A small image classifier, trained from scratch.
Model: 3.71M parameters, activation prelu, widths [64, 112, 192].
Training: soap at rate 0.0016, 10500 steps, batches of 256, held-out accuracy 79%.
Data: trained on Sentinel-2 satellite tiles (TerraMesh), 72500 training examples, 37.1 epochs.
Rows from block 9 of a small image classifier, named by matrix and row number. Rows with one number belong to one channel. Each number is 50 + 10 x the weight over its row's rms, rounded and kept within 0 to 99. All counts start at 0.
After each channel's rows are labels from the 100 images, of 14848, where the channel reaches its highest value: "top examples" is what is common among them. Only what is clearly more common there than usual is listed. The data: Sentinel-2 satellite tiles (TerraMesh). In brackets: how many of the 100, against the usual share in percent.
# convs0: first 3x3 conv (model.blocks.9.convs.0.weight, 192x192x3x3, each kernel summed), inputs 96-191
# convs1: second 3x3 conv (model.blocks.9.convs.1.weight, 192x192x3x3, transposed, each kernel summed), outputs 96-191

convs0.93:43 55 49 44 49 40 52 46 48 59 63 42 65 58 59 56 46 45 57 50 56 38 48 48 40 72 56 34 58 39 41 48 49 60 40 44 40 52 31 64 57 43 48 19 45 45 30 45 65 52 49 56 44 48 61 53 70 69 48 36 61 68 33 54 34 53 56 52 48 52 36 49 50 48 44 58 59 71 50 78 62 56 27 50 45 51 49 50 47 62 64 58 43 58 42 54
convs1.93:57 41 47 48 44 39 48 53 46 51 56 52 35 60 50 54 54 52 44 56 53 44 39 28 52 34 35 40 61 55 37 42 61 65 54 68 58 54 54 61 50 48 53 49 51 55 36 54 61 42 42 46 47 46 44 56 39 45 53 48 55 61 43 41 57 56 36 51 45 54 69 42 54 25 33 48 59 48 56 59 67 35 48 39 59 63 54 43 54 49 45 69 45 52 41 44
top examples: flooded vegetation (43 vs 10.2)

convs0.132:68 46 46 44 52 49 62 41 69 58 30 53 41 52 48 54 51 70 44 62 25 30 46 37 41 64 63 34 46 58 59 50 56 57 49 49 61 67 64 54 43 47 62 58 44 58 61 61 56 48 56 52 59 58 61 44 64 49 47 44 53 55 34 47 38 64 33 58 57 59 42 51 47 45 47 57 40 34 52 57 47 45 54 59 48 51 39 47 50 48 43 32 35 56 40 53
convs1.132:65 50 41 57 53 38 50 54 64 46 44 48 49 54 59 55 43 44 52 38 61 58 68 60 71 38 58 58 58 73 64 28 40 34 48 53 50 48 49 45 33 57 46 42 42 48 52 53 36 37 41 63 52 54 30 54 58 46 51 36 46 47 56 46 65 51 54 63 50 43 51 46 38 66 35 49 37 42 60 61 60 55 58 40 48 47 38 58 55 41 49 55 70 39 43 56
top examples: crops (66 vs 38.8)

convs0.125:36 57 46 65 58 55 48 52 48 49 63 42 64 47 55 42 57 51 72 47 47 61 50 51 39 47 60 48 58 56 42 48 54 72 32 54 40 31 28 44 62 51 51 42 61 63 68 56 43 46 38 52 69 66 51 37 57 36 54 42 38 56 38 50 43 46 49 49 59 41 36 64 43 44 66 38 51 27 70 63 40 30 42 56 61 50 37 56 45 46 44 54 47 46 27 53
convs1.125:57 64 43 51 38 52 65 57 35 59 59 64 53 52 40 33 66 64 57 54 44 52 37 48 52 56 54 47 44 59 53 59 59 60 50 50 28 53 74 55 53 57 38 71 33 40 39 63 51 49 54 45 31 52 40 48 53 63 51 42 43 38 53 55 26 59 55 49 34 45 59 42 58 60 40 44 50 42 47 43 57 52 54 65 44 38 44 42 46 49 42 45 38 52 57 64
top examples: crops (79 vs 38.8); main land cover: crops (66 vs 20.2)

convs0.64:44 41 56 50 54 55 48 65 53 54 48 37 55 28 52 54 48 50 37 53 50 44 58 62 41 20 49 45 42 56 51 39 48 56 43 63 29 67 53 38 43 42 56 59 57 43 51 60 48 54 47 53 42 63 52 47 67 58 48 64 40 57 60 50 55 43 57 56 46 52 38 41 47 68 33 73 59 48 56 43 62 32 58 45 49 45 54 52 45 60 74 42 57 49 58 56
convs1.64:59 64 71 36 47 54 39 53 58 68 52 49 39 44 60 49 53 44 53 44 37 60 55 67 40 43 45 57 50 49 50 41 43 58 57 50 41 46 50 49 49 56 60 43 64 60 45 53 59 35 62 44 41 49 34 51 47 61 58 40 56 49 40 49 40 27 30 56 55 73 46 73 52 64 49 54 56 67 46 54 31 59 65 39 48 53 31 50 50 41 55 28 59 65 34 53
top examples: snow or ice (80 vs 20.6); main land cover: snow or ice (71 vs 14.6)

convs0.159:57 39 48 42 54 56 48 48 53 61 32 51 59 54 56 47 33 16 51 34 58 51 52 36 55 61 52 38 74 59 36 43 38 65 38 44 63 53 60 61 53 57 55 49 55 54 41 50 64 45 60 51 62 55 52 34 48 56 55 55 26 49 46 62 40 69 62 44 47 58 51 44 42 41 67 50 34 51 44 46 46 50 44 53 50 56 28 63 44 42 45 28 42 46 34 39
convs1.159:52 49 49 40 53 43 67 54 42 53 50 56 50 41 68 35 46 58 57 41 42 54 34 58 40 58 63 50 54 55 48 38 43 49 55 45 56 48 66 61 48 65 25 48 31 50 55 51 45 64 54 49 66 41 53 40 50 45 63 53 56 46 47 51 49 45 57 52 42 48 70 31 38 60 56 53 58 50 54 54 44 44 42 40 51 47 44 64 44 61 57 32 75 57 44 60
top examples: crops (69 vs 38.8); water (69 vs 40.4); main land cover: crops (42 vs 20.2)

convs0.142:51 51 51 39 40 58 59 59 46 59 30 64 59 53 50 48 39 40 49 60 32 52 51 56 46 68 48 62 59 47 54 46 57 52 52 85 52 50 62 46 44 36 31 42 40 51 52 38 48 70 46 53 50 59 50 72 35 47 46 46 57 46 43 68 37 54 51 52 42 43 58 49 49 49 44 21 43 34 60 43 64 52 51 44 37 37 54 51 48 30 72 35 49 69 45 41
convs1.142:48 51 55 58 49 43 55 48 64 59 42 52 81 56 50 68 45 61 61 56 54 43 40 38 39 49 48 73 38 49 54 56 31 58 42 84 31 42 53 54 71 53 48 53 48 63 44 56 37 53 49 41 33 67 64 49 61 73 49 60 50 74 60 63 45 61 53 53 47 45 47 55 42 37 52 39 55 54 50 53 71 38 55 49 60 63 63 45 63 71 48 38 53 47 61 41
top examples: flooded vegetation (39 vs 10.2)

convs0.169:29 55 47 50 46 62 52 60 47 39 60 63 37 51 51 41 35 58 45 37 52 51 54 49 62 61 57 40 49 50 45 62 73 38 49 42 48 38 45 52 52 38 68 66 50 63 47 44 61 60 39 52 47 53 49 37 44 39 61 56 77 24 61 40 34 36 35 60 47 43 66 57 31 49 54 49 58 57 55 51 47 65 54 55 37 46 51 51 41 54 51 58 42 60 54 30
convs1.169:53 60 62 60 61 38 44 62 52 49 63 40 45 60 30 53 48 40 46 44 60 60 42 61 46 41 47 34 60 57 57 56 58 51 56 59 43 46 61 49 65 36 57 66 50 48 49 52 54 58 52 43 47 48 50 54 30 61 55 71 55 49 43 53 52 54 31 45 79 36 56 54 42 55 50 74 54 59 56 40 24 50 51 45 51 78 55 28 35 40 52 39 52 38 40 53
top examples: main land cover: trees (48 vs 19.5); snow or ice (46 vs 20.6); main land cover: snow or ice (34 vs 14.6)

convs0.21:50 28 62 58 77 52 42 61 55 61 40 39 51 61 49 52 59 46 61 59 35 59 29 67 38 51 41 60 31 55 52 56 50 33 44 37 56 39 40 63 36 49 34 49 45 53 43 53 48 63 40 39 60 52 45 60 52 45 38 54 61 56 38 41 47 60 62 42 53 50 52 54 62 63 42 72 54 43 46 48 60 74 44 37 48 44 50 70 54 36 68 51 30 64 51 50
convs1.21:33 55 58 49 34 51 67 50 52 54 47 60 58 46 54 51 30 51 42 49 53 32 56 59 49 45 62 52 40 32 47 66 47 45 44 48 57 61 52 59 53 59 48 52 56 59 36 43 56 50 57 28 40 58 32 49 43 74 66 50 53 56 57 43 47 48 53 55 51 42 51 60 48 63 53 57 56 50 37 57 59 53 44 45 60 59 53 44 57 51 53 36 59 52 41 50
top examples: flooded vegetation (34 vs 10.2)

convs0.26:66 50 50 54 38 50 69 54 67 44 47 63 58 53 46 54 56 51 44 55 49 52 53 60 45 50 59 48 60 53 46 49 49 70 71 49 30 52 58 61 34 55 41 44 61 59 40 41 47 76 27 56 52 51 43 41 62 40 55 60 56 48 45 54 46 47 33 45 63 61 47 47 68 56 40 27 43 40 28 33 39 50 53 51 51 32 41 50 57 46 23 64 65 27 30 56
convs1.26:48 39 53 40 43 61 39 49 31 60 61 59 39 59 38 47 45 46 77 42 37 68 67 45 54 51 54 44 47 45 37 53 68 58 47 36 53 51 40 68 45 54 60 61 45 74 55 54 60 54 47 61 83 48 63 60 44 39 69 54 52 56 64 57 58 70 59 67 33 64 43 46 63 55 45 56 44 56 40 54 36 62 48 47 52 45 48 43 68 45 35 53 58 44 45 58
top examples: main land cover: trees (56 vs 19.5)

convs0.128:65 34 55 34 50 35 50 63 55 48 54 49 56 64 50 52 67 58 52 64 41 48 38 62 44 54 57 57 51 52 38 39 51 29 38 53 47 43 39 41 52 40 73 55 48 48 61 42 58 45 38 48 49 42 53 37 46 49 63 60 40 28 39 46 27 54 47 35 49 47 42 73 50 35 49 57 47 48 39 50 60 54 57 70 21 53 61 50 47 48 54 52 24 49 45 40
convs1.128:63 50 58 47 65 38 30 47 64 45 52 44 57 43 38 64 51 38 35 47 43 54 46 48 57 49 52 65 62 67 34 42 36 51 22 53 52 51 58 54 48 45 26 51 49 63 61 47 52 43 41 68 49 39 54 59 55 39 56 59 57 39 45 58 43 41 38 56 39 61 55 53 56 57 53 48 51 53 48 56 60 59 39 42 49 50 66 56 43 40 58 59 58 50 16 45
top examples: snow or ice (47 vs 20.6); main land cover: snow or ice (41 vs 14.6)

convs0.107:56 58 47 45 41 39 45 54 44 53 46 36 58 74 60 52 40 60 54 55 49 66 30 45 46 47 55 41 53 49 45 53 57 68 66 50 46 55 47 43 55 60 57 45 59 43 42 38 67 44 27 45 52 43 48 63 62 67 46 59 54 34 47 54 52 40 53 48 55 31 59 45 53 55 32 55 36 41 46 60 59 52 48 36 47 40 40 53 29 57 41 53 58 58 32 78
convs1.107:57 48 51 35 50 48 58 42 48 39 53 47 71 54 37 47 57 50 64 54 45 39 36 35 44 41 59 37 44 58 56 48 45 43 47 63 42 54 39 55 59 52 55 52 52 47 64 49 47 55 33 38 46 50 49 44 71 47 47 61 64 57 59 68 49 29 52 47 52 52 42 42 57 46 55 55 44 71 73 49 59 41 67 53 58 40 44 60 60 41 33 44 25 53 63 44
top examples: main land cover: crops (48 vs 20.2)

convs0.28:56 48 36 51 50 56 47 86 38 38 42 55 47 66 49 59 55 46 30 73 44 51 51 63 29 47 41 56 55 70 61 65 39 60 32 64 55 41 54 44 49 49 32 48 58 50 44 43 56 62 20 44 39 57 48 49 49 52 38 44 53 42 41 44 49 53 60 56 48 63 23 53 58 49 52 60 62 55 39 50 58 59 53 49 59 36 50 59 54 48 47 34 47 41 54 47
convs1.28:49 47 72 65 50 59 56 51 41 42 46 48 58 32 57 43 54 29 61 59 65 48 55 37 45 51 53 39 50 46 57 33 56 49 48 46 44 42 42 50 42 59 66 41 60 53 46 39 54 45 39 49 73 28 53 49 57 49 55 47 66 46 46 34 59 47 62 43 45 56 66 62 69 36 44 52 56 55 45 45 46 49 51 46 57 52 42 43 49 38 57 34 34 62 47 51
top examples: crops (68 vs 38.8); built area (67 vs 37.5); main land cover: crops (46 vs 20.2)

convs0.54:35 55 33 42 49 57 48 55 45 52 53 59 52 38 62 58 29 66 57 46 49 59 52 46 42 43 20 52 49 63 40 60 44 24 44 30 42 40 38 58 49 39 46 64 57 75 62 53 36 36 53 58 51 57 61 51 45 49 57 62 50 61 45 43 62 56 43 43 46 72 59 32 43 40 52 66 52 63 52 53 42 78 55 61 48 50 55 64 40 45 35 60 51 39 53 44
convs1.54:51 43 60 39 45 51 67 44 38 80 45 45 30 65 47 32 55 54 50 49 46 47 49 41 64 56 65 39 44 59 60 43 40 58 51 45 51 57 46 50 52 48 61 50 46 36 50 50 50 71 43 40 43 54 51 44 50 52 72 47 49 62 50 39 41 47 51 42 17 37 53 47 39 40 50 47 50 50 59 51 52 68 50 62 47 54 60 64 44 51 47 45 61 46 38 49
top examples: crops (82 vs 38.8); built area (69 vs 37.5); main land cover: crops (66 vs 20.2)

convs0.113:56 55 55 47 52 36 40 48 60 37 56 40 45 49 58 44 61 69 55 60 63 48 48 41 43 53 60 50 43 45 55 34 53 42 51 30 65 59 29 45 52 36 75 40 70 46 44 48 57 49 69 54 35 21 55 56 61 58 47 57 56 57 46 45 56 42 50 58 57 58 56 65 50 54 33 43 44 60 64 50 58 56 55 62 34 48 34 50 50 50 48 54 52 46 48 60
convs1.113:36 54 71 44 46 52 47 56 50 49 45 59 37 45 46 51 55 43 39 53 67 61 48 51 38 50 62 47 27 39 49 59 47 58 41 61 60 55 49 37 50 49 69 47 50 50 53 29 54 53 39 47 49 51 39 40 56 47 47 51 49 56 41 29 42 64 56 41 65 57 57 65 65 40 26 53 48 65 51 45 49 66 45 59 41 53 46 51 60 46 55 40 40 55 37 52
top examples: snow or ice (93 vs 20.6); main land cover: snow or ice (80 vs 14.6)

convs0.62:35 32 54 20 54 69 32 37 45 41 56 46 51 39 49 48 38 61 68 59 51 65 31 55 72 70 53 61 56 54 51 61 67 41 60 37 51 43 44 43 39 25 53 53 47 44 66 61 53 59 45 52 59 55 52 57 54 41 46 38 52 46 59 68 40 46 62 58 43 46 62 43 55 63 42 26 43 38 35 54 50 51 49 40 45 47 42 37 54 46 55 67 51 61 39 52
convs1.62:60 58 52 39 51 60 45 53 50 48 39 49 38 47 52 54 56 47 49 58 47 83 41 56 49 51 50 38 52 44 62 61 45 62 37 31 52 55 54 69 46 54 44 40 58 42 51 64 39 51 42 61 53 50 69 64 40 51 50 43 41 30 34 45 37 81 31 41 65 53 54 53 48 49 37 53 53 42 44 63 58 43 56 41 52 60 53 62 39 51 63 47 64 46 49 40
top examples: main land cover: trees (46 vs 19.5)