config = dict(
    model='image classifier',
    dataset='Sentinel-2 satellite tiles (TerraMesh)',
    train_examples=72500,
    image_size=24,
    crop_scale_min=0.5,
    horizontal_flip=True,
    translate=0.12,
    rotation_deg=5,
    targets=['main land cover'],
    num_classes=9,
    arch='resnet',
    norm='groupnorm',
    hidden_act='prelu',
    weight_standardization=False,
    drop_path=0.1,
    depths=[4, 4, 4],
    kernel_size=3,
    stem='single',
    avg_pool_shortcut=True,
    widths=[64, 112, 192],
    label_smoothing=0.1,
    loss='cross_entropy',
    init='kaiming_normal',
    residual_init='scaled_by_depth',
    optimizer='soap',
    beta2=0.99,
    learning_rate=0.0016,
    beta1=0.95,
    shampoo_beta=0.95,
    eps=1e-08,
    precondition_frequency=25,
    max_precond_dim=1024,
    merge_dims=False,
    one_sided=False,
    adamw_lr_other_params=0.0022,
    max_steps=10500,
    batch_size=256,
    epochs=37.1,
    lr_schedule='step',
    warmup_steps=520,
    weight_decay=0.1,
    adamw_weight_decay_other_params=0.01,
)
Rows from block 4, named by matrix and row number. Rows with one number belong to one channel. Each number is 200 + 20 x the weight over its row's rms, rounded and kept within 0 to 999. All counts start at 0. After the name is the row's rms in percent of the matrix's.
# convs0: first 3x3 conv, stride 2 (model.blocks.4.convs.0.weight, 112x64x3x3), inputs 60-63, a 3x3 kernel for each
# convs1: second 3x3 conv (model.blocks.4.convs.1.weight, 112x112x3x3, transposed), outputs 54-62, a 3x3 kernel for each
convs0.64,084,223,171,222,196,194,191,216,218,206,207,165,185,187,194,202,216,213,223,219,188,188,186,233,182,167,213,186,200,164,177,216,213,197,193,213,174
convs1.64,095,222,214,212,183,215,197,183,198,180,178,190,204,229,225,215,208,186,194,202,224,198,241,217,208,190,154,186,169,206,228,186,185,267,199,218,173,169,227,195,191,215,195,187,182,201,183,199,229,229,220,223,214,185,244,203,167,219,194,181,179,207,248,219,210,209,216,168,223,220,215,184,192,212,235,198,215,207,220,213,204,195
convs0.65,115,208,146,258,173,245,143,211,192,213,172,208,193,194,178,218,192,206,191,209,185,175,206,217,215,205,203,206,196,190,195,204,210,191,199,189,216
convs1.65,098,199,197,220,216,243,201,201,157,166,187,195,164,209,240,185,224,219,222,227,244,209,216,207,190,240,222,229,194,196,210,237,163,170,232,208,208,202,246,200,210,179,195,207,222,212,197,193,206,191,175,217,176,217,192,199,208,203,215,204,205,194,187,219,177,216,212,245,200,224,230,222,237,209,206,221,195,202,225,212,201,177
convs0.66,089,197,236,215,244,209,213,190,251,190,223,209,174,192,183,205,206,182,193,203,175,188,183,209,209,223,215,179,193,186,185,196,198,210,154,193,198
convs1.66,097,146,220,184,182,225,207,228,222,179,232,186,233,220,232,220,209,196,176,207,215,220,195,237,207,226,209,260,159,205,217,208,225,217,160,228,192,201,211,208,212,180,173,186,181,198,189,207,205,204,217,156,173,206,220,219,177,207,211,192,175,196,209,214,176,206,211,184,186,229,193,183,190,200,193,189,208,214,184,189,195,228
convs0.67,093,243,199,168,181,234,178,195,203,220,227,191,190,167,207,229,188,216,185,189,212,209,163,191,170,218,214,209,208,206,204,202,235,229,224,227,182
convs1.67,094,245,218,183,219,188,203,166,217,199,231,189,204,181,230,248,200,253,205,194,206,206,194,181,248,199,190,188,202,239,180,180,188,176,172,164,195,193,170,212,200,183,220,197,151,210,225,215,200,186,226,214,158,238,177,224,193,234,202,191,218,205,193,217,203,189,230,228,212,209,200,167,226,211,218,227,195,189,226,196,215,179
convs0.68,094,209,214,192,150,173,182,215,201,189,192,190,223,189,221,217,203,227,181,229,192,165,184,229,200,180,212,192,182,184,191,195,234,202,195,206,223
convs1.68,101,213,210,210,222,203,208,234,258,198,183,193,205,176,225,185,222,224,170,199,205,209,206,222,213,224,191,163,195,202,207,175,195,191,204,193,216,201,219,217,169,186,203,192,169,193,208,186,174,207,209,248,228,203,189,207,183,229,193,228,172,193,211,182,220,195,220,224,222,206,193,195,197,217,234,208,176,206,213,193,200,198
convs0.69,108,178,215,187,218,184,191,167,183,189,201,165,176,200,170,220,204,202,222,207,216,202,210,193,198,190,188,179,199,179,198,187,173,191,208,225,257
convs1.69,100,200,221,200,198,222,216,143,182,193,208,203,208,239,178,215,203,189,222,199,152,179,213,191,185,175,211,194,214,228,194,196,215,199,167,223,228,163,215,231,187,198,229,205,192,194,232,166,201,183,236,210,190,199,202,229,226,204,164,183,199,188,214,200,206,198,205,176,174,194,234,222,208,191,211,218,189,180,176,211,179,213
convs0.70,099,231,221,180,223,189,197,174,186,184,215,187,181,181,179,181,206,212,180,190,202,187,187,180,186,213,195,192,206,209,201,174,219,180,200,225,228
convs1.70,099,214,212,181,222,192,177,232,230,199,198,203,207,243,209,192,223,217,207,157,191,193,196,238,227,191,222,232,164,188,173,192,161,245,200,222,209,197,203,169,207,185,176,224,197,191,204,205,176,169,183,197,210,180,233,217,157,231,249,238,190,225,198,177,182,177,209,168,222,190,169,200,203,196,220,193,190,212,220,191,207,226
convs0.71,085,183,173,239,207,209,191,166,180,176,207,237,198,236,222,200,235,205,177,219,200,189,193,242,188,152,216,144,200,213,178,213,249,174,206,193,173
convs1.71,092,195,160,180,163,188,199,209,197,210,164,200,199,207,195,145,210,198,224,192,182,217,161,201,209,219,192,178,187,239,215,173,204,169,202,219,169,182,197,172,203,217,188,213,230,213,228,215,187,174,208,172,170,180,209,219,210,199,171,242,168,205,171,211,179,177,214,188,203,128,176,228,209,181,211,182,211,188,184,187,205,189
convs0.72,107,210,211,185,179,178,212,207,185,198,197,216,171,179,195,200,193,181,195,207,177,186,200,192,203,199,185,196,220,128,234,243,137,231,231,127,245
convs1.72,105,172,201,215,143,269,178,200,192,190,172,255,213,190,206,213,196,221,205,186,199,195,191,212,166,187,199,201,138,160,185,240,196,206,207,190,261,213,184,193,209,204,201,190,156,197,213,208,223,205,157,188,213,162,232,178,170,171,227,171,212,196,226,221,180,159,227,220,207,218,195,176,221,189,189,181,201,203,193,212,187,217
convs0.73,107,169,250,161,231,198,206,219,204,207,200,203,189,157,194,220,191,205,183,204,209,185,175,193,197,175,196,213,246,219,160,222,226,186,230,233,173
convs1.73,103,158,194,202,171,207,195,187,224,136,187,188,211,186,187,214,176,199,209,178,191,194,180,182,173,201,195,180,207,182,195,224,181,183,227,191,213,191,193,177,158,191,194,194,184,179,185,220,207,216,192,171,234,159,207,203,156,222,196,229,213,190,176,178,216,216,195,209,199,226,191,209,199,207,198,179,177,196,185,171,215,187
convs0.74,083,193,187,224,206,210,186,164,195,189,189,196,212,182,200,239,178,205,216,198,211,201,213,210,209,199,203,194,213,221,215,230,201,201,210,209,214
convs1.74,090,200,211,160,195,195,147,188,191,193,210,220,198,198,201,203,218,189,203,228,165,211,178,170,158,179,211,191,241,133,141,191,186,237,221,212,190,164,219,161,171,187,190,209,228,200,222,159,214,193,190,203,157,221,150,212,197,219,238,222,165,208,194,184,185,183,220,173,171,217,185,230,197,213,211,204,211,167,219,211,204,197
convs0.75,121,209,221,192,169,164,200,184,211,216,178,223,221,196,249,194,199,214,200,213,209,210,176,195,191,178,165,204,194,179,214,164,226,208,196,216,163
convs1.75,110,225,211,196,177,206,201,141,185,223,213,179,211,197,214,192,189,160,208,229,224,186,199,200,217,219,183,208,209,238,168,235,172,203,198,195,219,213,247,221,177,206,243,164,168,214,211,155,228,225,203,192,240,199,200,216,217,207,193,169,211,194,219,172,180,184,186,223,163,197,182,180,236,215,209,194,184,184,201,213,221,201
convs0.76,091,213,198,199,176,212,203,232,157,205,188,194,171,174,200,211,201,175,218,198,212,214,182,196,197,208,186,171,178,220,185,193,190,186,197,230,231
convs1.76,099,235,265,194,180,224,176,170,210,183,202,246,156,207,184,221,202,218,183,204,218,227,207,192,187,222,207,201,183,197,164,168,178,213,207,180,168,181,202,248,234,224,175,186,196,213,177,221,198,203,178,176,211,187,185,209,221,220,238,220,195,187,227,226,196,198,235,187,189,185,189,185,171,190,205,212,207,192,198,193,206,203
convs0.77,087,222,217,227,175,189,238,225,190,181,226,205,195,196,186,191,218,219,194,189,180,158,184,175,184,150,190,213,217,202,241,190,165,201,168,180,174
convs1.77,097,210,203,204,209,179,185,173,171,207,206,210,210,205,170,193,189,216,188,208,197,231,193,208,172,198,208,214,234,233,206,197,227,243,226,183,174,192,189,201,213,212,154,230,232,213,199,175,187,193,169,190,200,175,192,238,172,198,189,189,178,152,172,240,198,172,202,178,205,188,190,198,190,194,217,195,206,207,199,191,222,206
convs0.78,090,256,164,199,171,247,165,226,225,187,232,165,180,196,185,167,179,177,181,206,214,189,197,193,208,199,190,193,214,205,212,196,220,157,185,206,219
convs1.78,098,201,191,234,195,171,216,231,227,200,190,190,192,166,194,201,221,176,191,192,229,216,171,201,239,196,192,168,208,207,220,181,199,164,220,210,182,203,199,194,225,193,183,240,217,179,182,216,197,216,189,223,187,192,202,230,185,212,209,197,209,167,180,224,187,165,217,175,206,206,204,167,221,209,205,227,176,203,234,227,180,195
convs0.79,101,201,221,178,194,227,187,203,205,211,206,179,189,187,213,180,190,195,210,220,189,204,215,212,190,201,180,188,169,219,233,189,185,228,188,212,223
convs1.79,109,201,211,179,206,212,252,228,221,226,180,192,221,227,262,214,216,180,188,179,214,197,212,208,220,182,169,176,202,191,203,198,148,249,181,152,163,223,199,207,204,193,196,196,210,210,215,203,206,197,167,179,223,214,204,223,209,220,227,238,269,215,225,200,191,195,200,200,179,196,200,159,223,200,185,205,192,193,167,212,178,196
convs0.80,093,171,212,177,185,211,173,181,203,227,168,193,195,226,227,174,218,212,195,192,224,224,195,192,183,191,189,188,179,209,232,207,226,208,212,240,180
convs1.80,102,205,207,200,169,218,193,154,190,161,200,217,203,210,174,178,178,218,172,175,230,196,201,208,180,193,228,182,247,215,185,204,161,152,203,212,158,203,242,216,215,178,202,162,215,176,178,228,186,212,166,207,195,203,213,184,252,196,214,171,213,194,254,194,177,224,242,182,200,210,169,218,198,220,217,205,209,212,206,218,212,208
convs0.81,096,190,218,158,202,216,195,225,196,210,223,205,184,213,192,187,219,177,188,193,174,153,212,201,218,224,183,194,203,199,220,206,201,215,210,179,208
convs1.81,100,188,214,201,179,191,185,196,233,216,173,211,243,169,239,152,194,208,205,177,207,201,218,217,211,196,181,210,213,185,211,201,225,208,167,187,189,180,212,215,198,170,186,185,213,197,178,220,143,223,177,224,191,212,243,209,221,190,182,187,219,228,218,180,176,223,219,182,213,194,230,197,201,203,184,179,189,213,187,221,182,190
convs0.82,098,159,252,202,210,231,172,187,165,226,232,208,173,209,181,205,174,210,210,209,185,204,200,196,214,219,179,190,175,191,245,168,199,190,206,219,194
convs1.82,097,200,206,162,191,178,155,196,205,198,183,219,229,184,150,207,196,241,152,202,207,208,158,220,224,231,185,217,161,226,201,219,165,241,191,246,211,206,175,215,202,228,167,190,194,185,208,197,187,225,175,224,206,210,196,223,174,196,189,196,212,195,175,190,209,196,183,172,205,193,253,208,199,211,190,200,190,224,195,205,194,193
convs0.83,100,163,193,188,226,239,203,206,229,182,204,195,199,171,202,204,224,188,208,174,184,211,154,193,189,200,171,207,197,185,215,199,208,181,192,170,162
convs1.83,102,195,176,223,174,212,196,197,218,180,225,241,192,180,275,209,194,203,186,199,216,185,181,180,221,158,233,163,213,229,227,247,209,190,194,226,232,228,199,214,167,224,176,188,221,190,232,213,257,205,204,165,187,223,208,216,186,209,206,169,203,174,222,204,198,199,235,217,174,189,165,171,199,183,199,182,186,166,191,193,204,209
convs0.84,136,175,184,203,203,226,168,182,213,217,192,184,213,196,192,194,194,205,200,175,217,207,191,192,229,199,175,197,178,205,219,210,199,183,199,212,225
convs1.84,108,201,190,207,170,201,229,200,198,174,200,197,207,205,209,235,203,214,239,206,170,221,193,172,201,203,214,213,212,200,220,206,231,209,221,206,198,204,179,224,199,208,196,196,208,174,202,195,189,191,243,254,211,204,240,176,217,216,176,190,225,194,203,184,184,176,175,235,201,194,217,188,199,200,188,202,194,209,236,188,199,184
convs0.85,093,221,202,197,186,184,187,203,237,154,205,192,176,195,191,219,210,207,213,196,204,220,192,196,233,195,210,200,190,209,177,190,197,202,181,213,235
convs1.85,096,178,210,233,217,214,208,159,167,199,193,211,180,187,238,234,199,181,231,169,230,214,222,175,195,218,231,177,177,182,224,212,226,196,210,200,213,211,204,208,199,175,233,192,223,201,212,147,183,248,218,215,181,203,219,211,151,225,167,205,222,196,175,205,189,183,233,208,206,214,188,233,219,172,228,189,215,199,195,204,214,197
convs0.86,098,216,160,214,176,189,190,191,205,204,189,186,193,201,225,179,212,201,204,204,194,216,175,170,181,158,186,186,192,184,224,181,197,213,186,197,207
convs1.86,099,211,194,167,224,230,230,188,181,194,203,224,208,251,183,230,207,159,174,189,194,168,254,187,190,221,203,180,215,181,231,210,221,158,194,208,187,183,195,189,207,216,229,190,196,184,210,153,213,215,205,223,241,182,173,162,181,191,172,209,184,208,142,205,186,176,192,189,198,171,230,223,220,177,196,191,183,198,204,193,202,206
convs0.87,106,188,172,209,235,216,184,248,203,253,198,182,198,195,178,198,226,201,221,206,182,183,181,185,182,198,186,194,196,203,222,207,198,204,191,164,232
convs1.87,105,257,184,218,181,242,206,219,227,212,207,233,213,224,208,216,221,218,173,196,196,209,197,200,200,194,193,201,162,197,259,168,211,182,202,167,182,179,167,212,193,187,171,216,209,166,194,205,224,183,189,218,208,215,206,206,186,209,205,181,237,226,203,151,184,201,219,190,206,220,186,197,166,211,178,237,181,199,191,182,195,202
convs0.88,084,226,175,212,208,204,198,195,209,212,212,203,226,174,190,197,186,204,167,183,194,203,209,177,169,222,223,209,184,220,192,204,174,200,170,242,192
convs1.88,096,225,215,212,189,249,197,175,167,203,183,190,200,183,181,172,224,184,191,197,185,205,181,139,190,194,239,172,199,185,212,202,187,165,219,177,223,223,177,180,201,166,186,205,195,205,165,183,192,200,190,126,225,209,211,189,171,231,191,206,179,203,210,203,186,218,208,197,164,194,193,195,216,172,189,190,198,192,190,197,218,186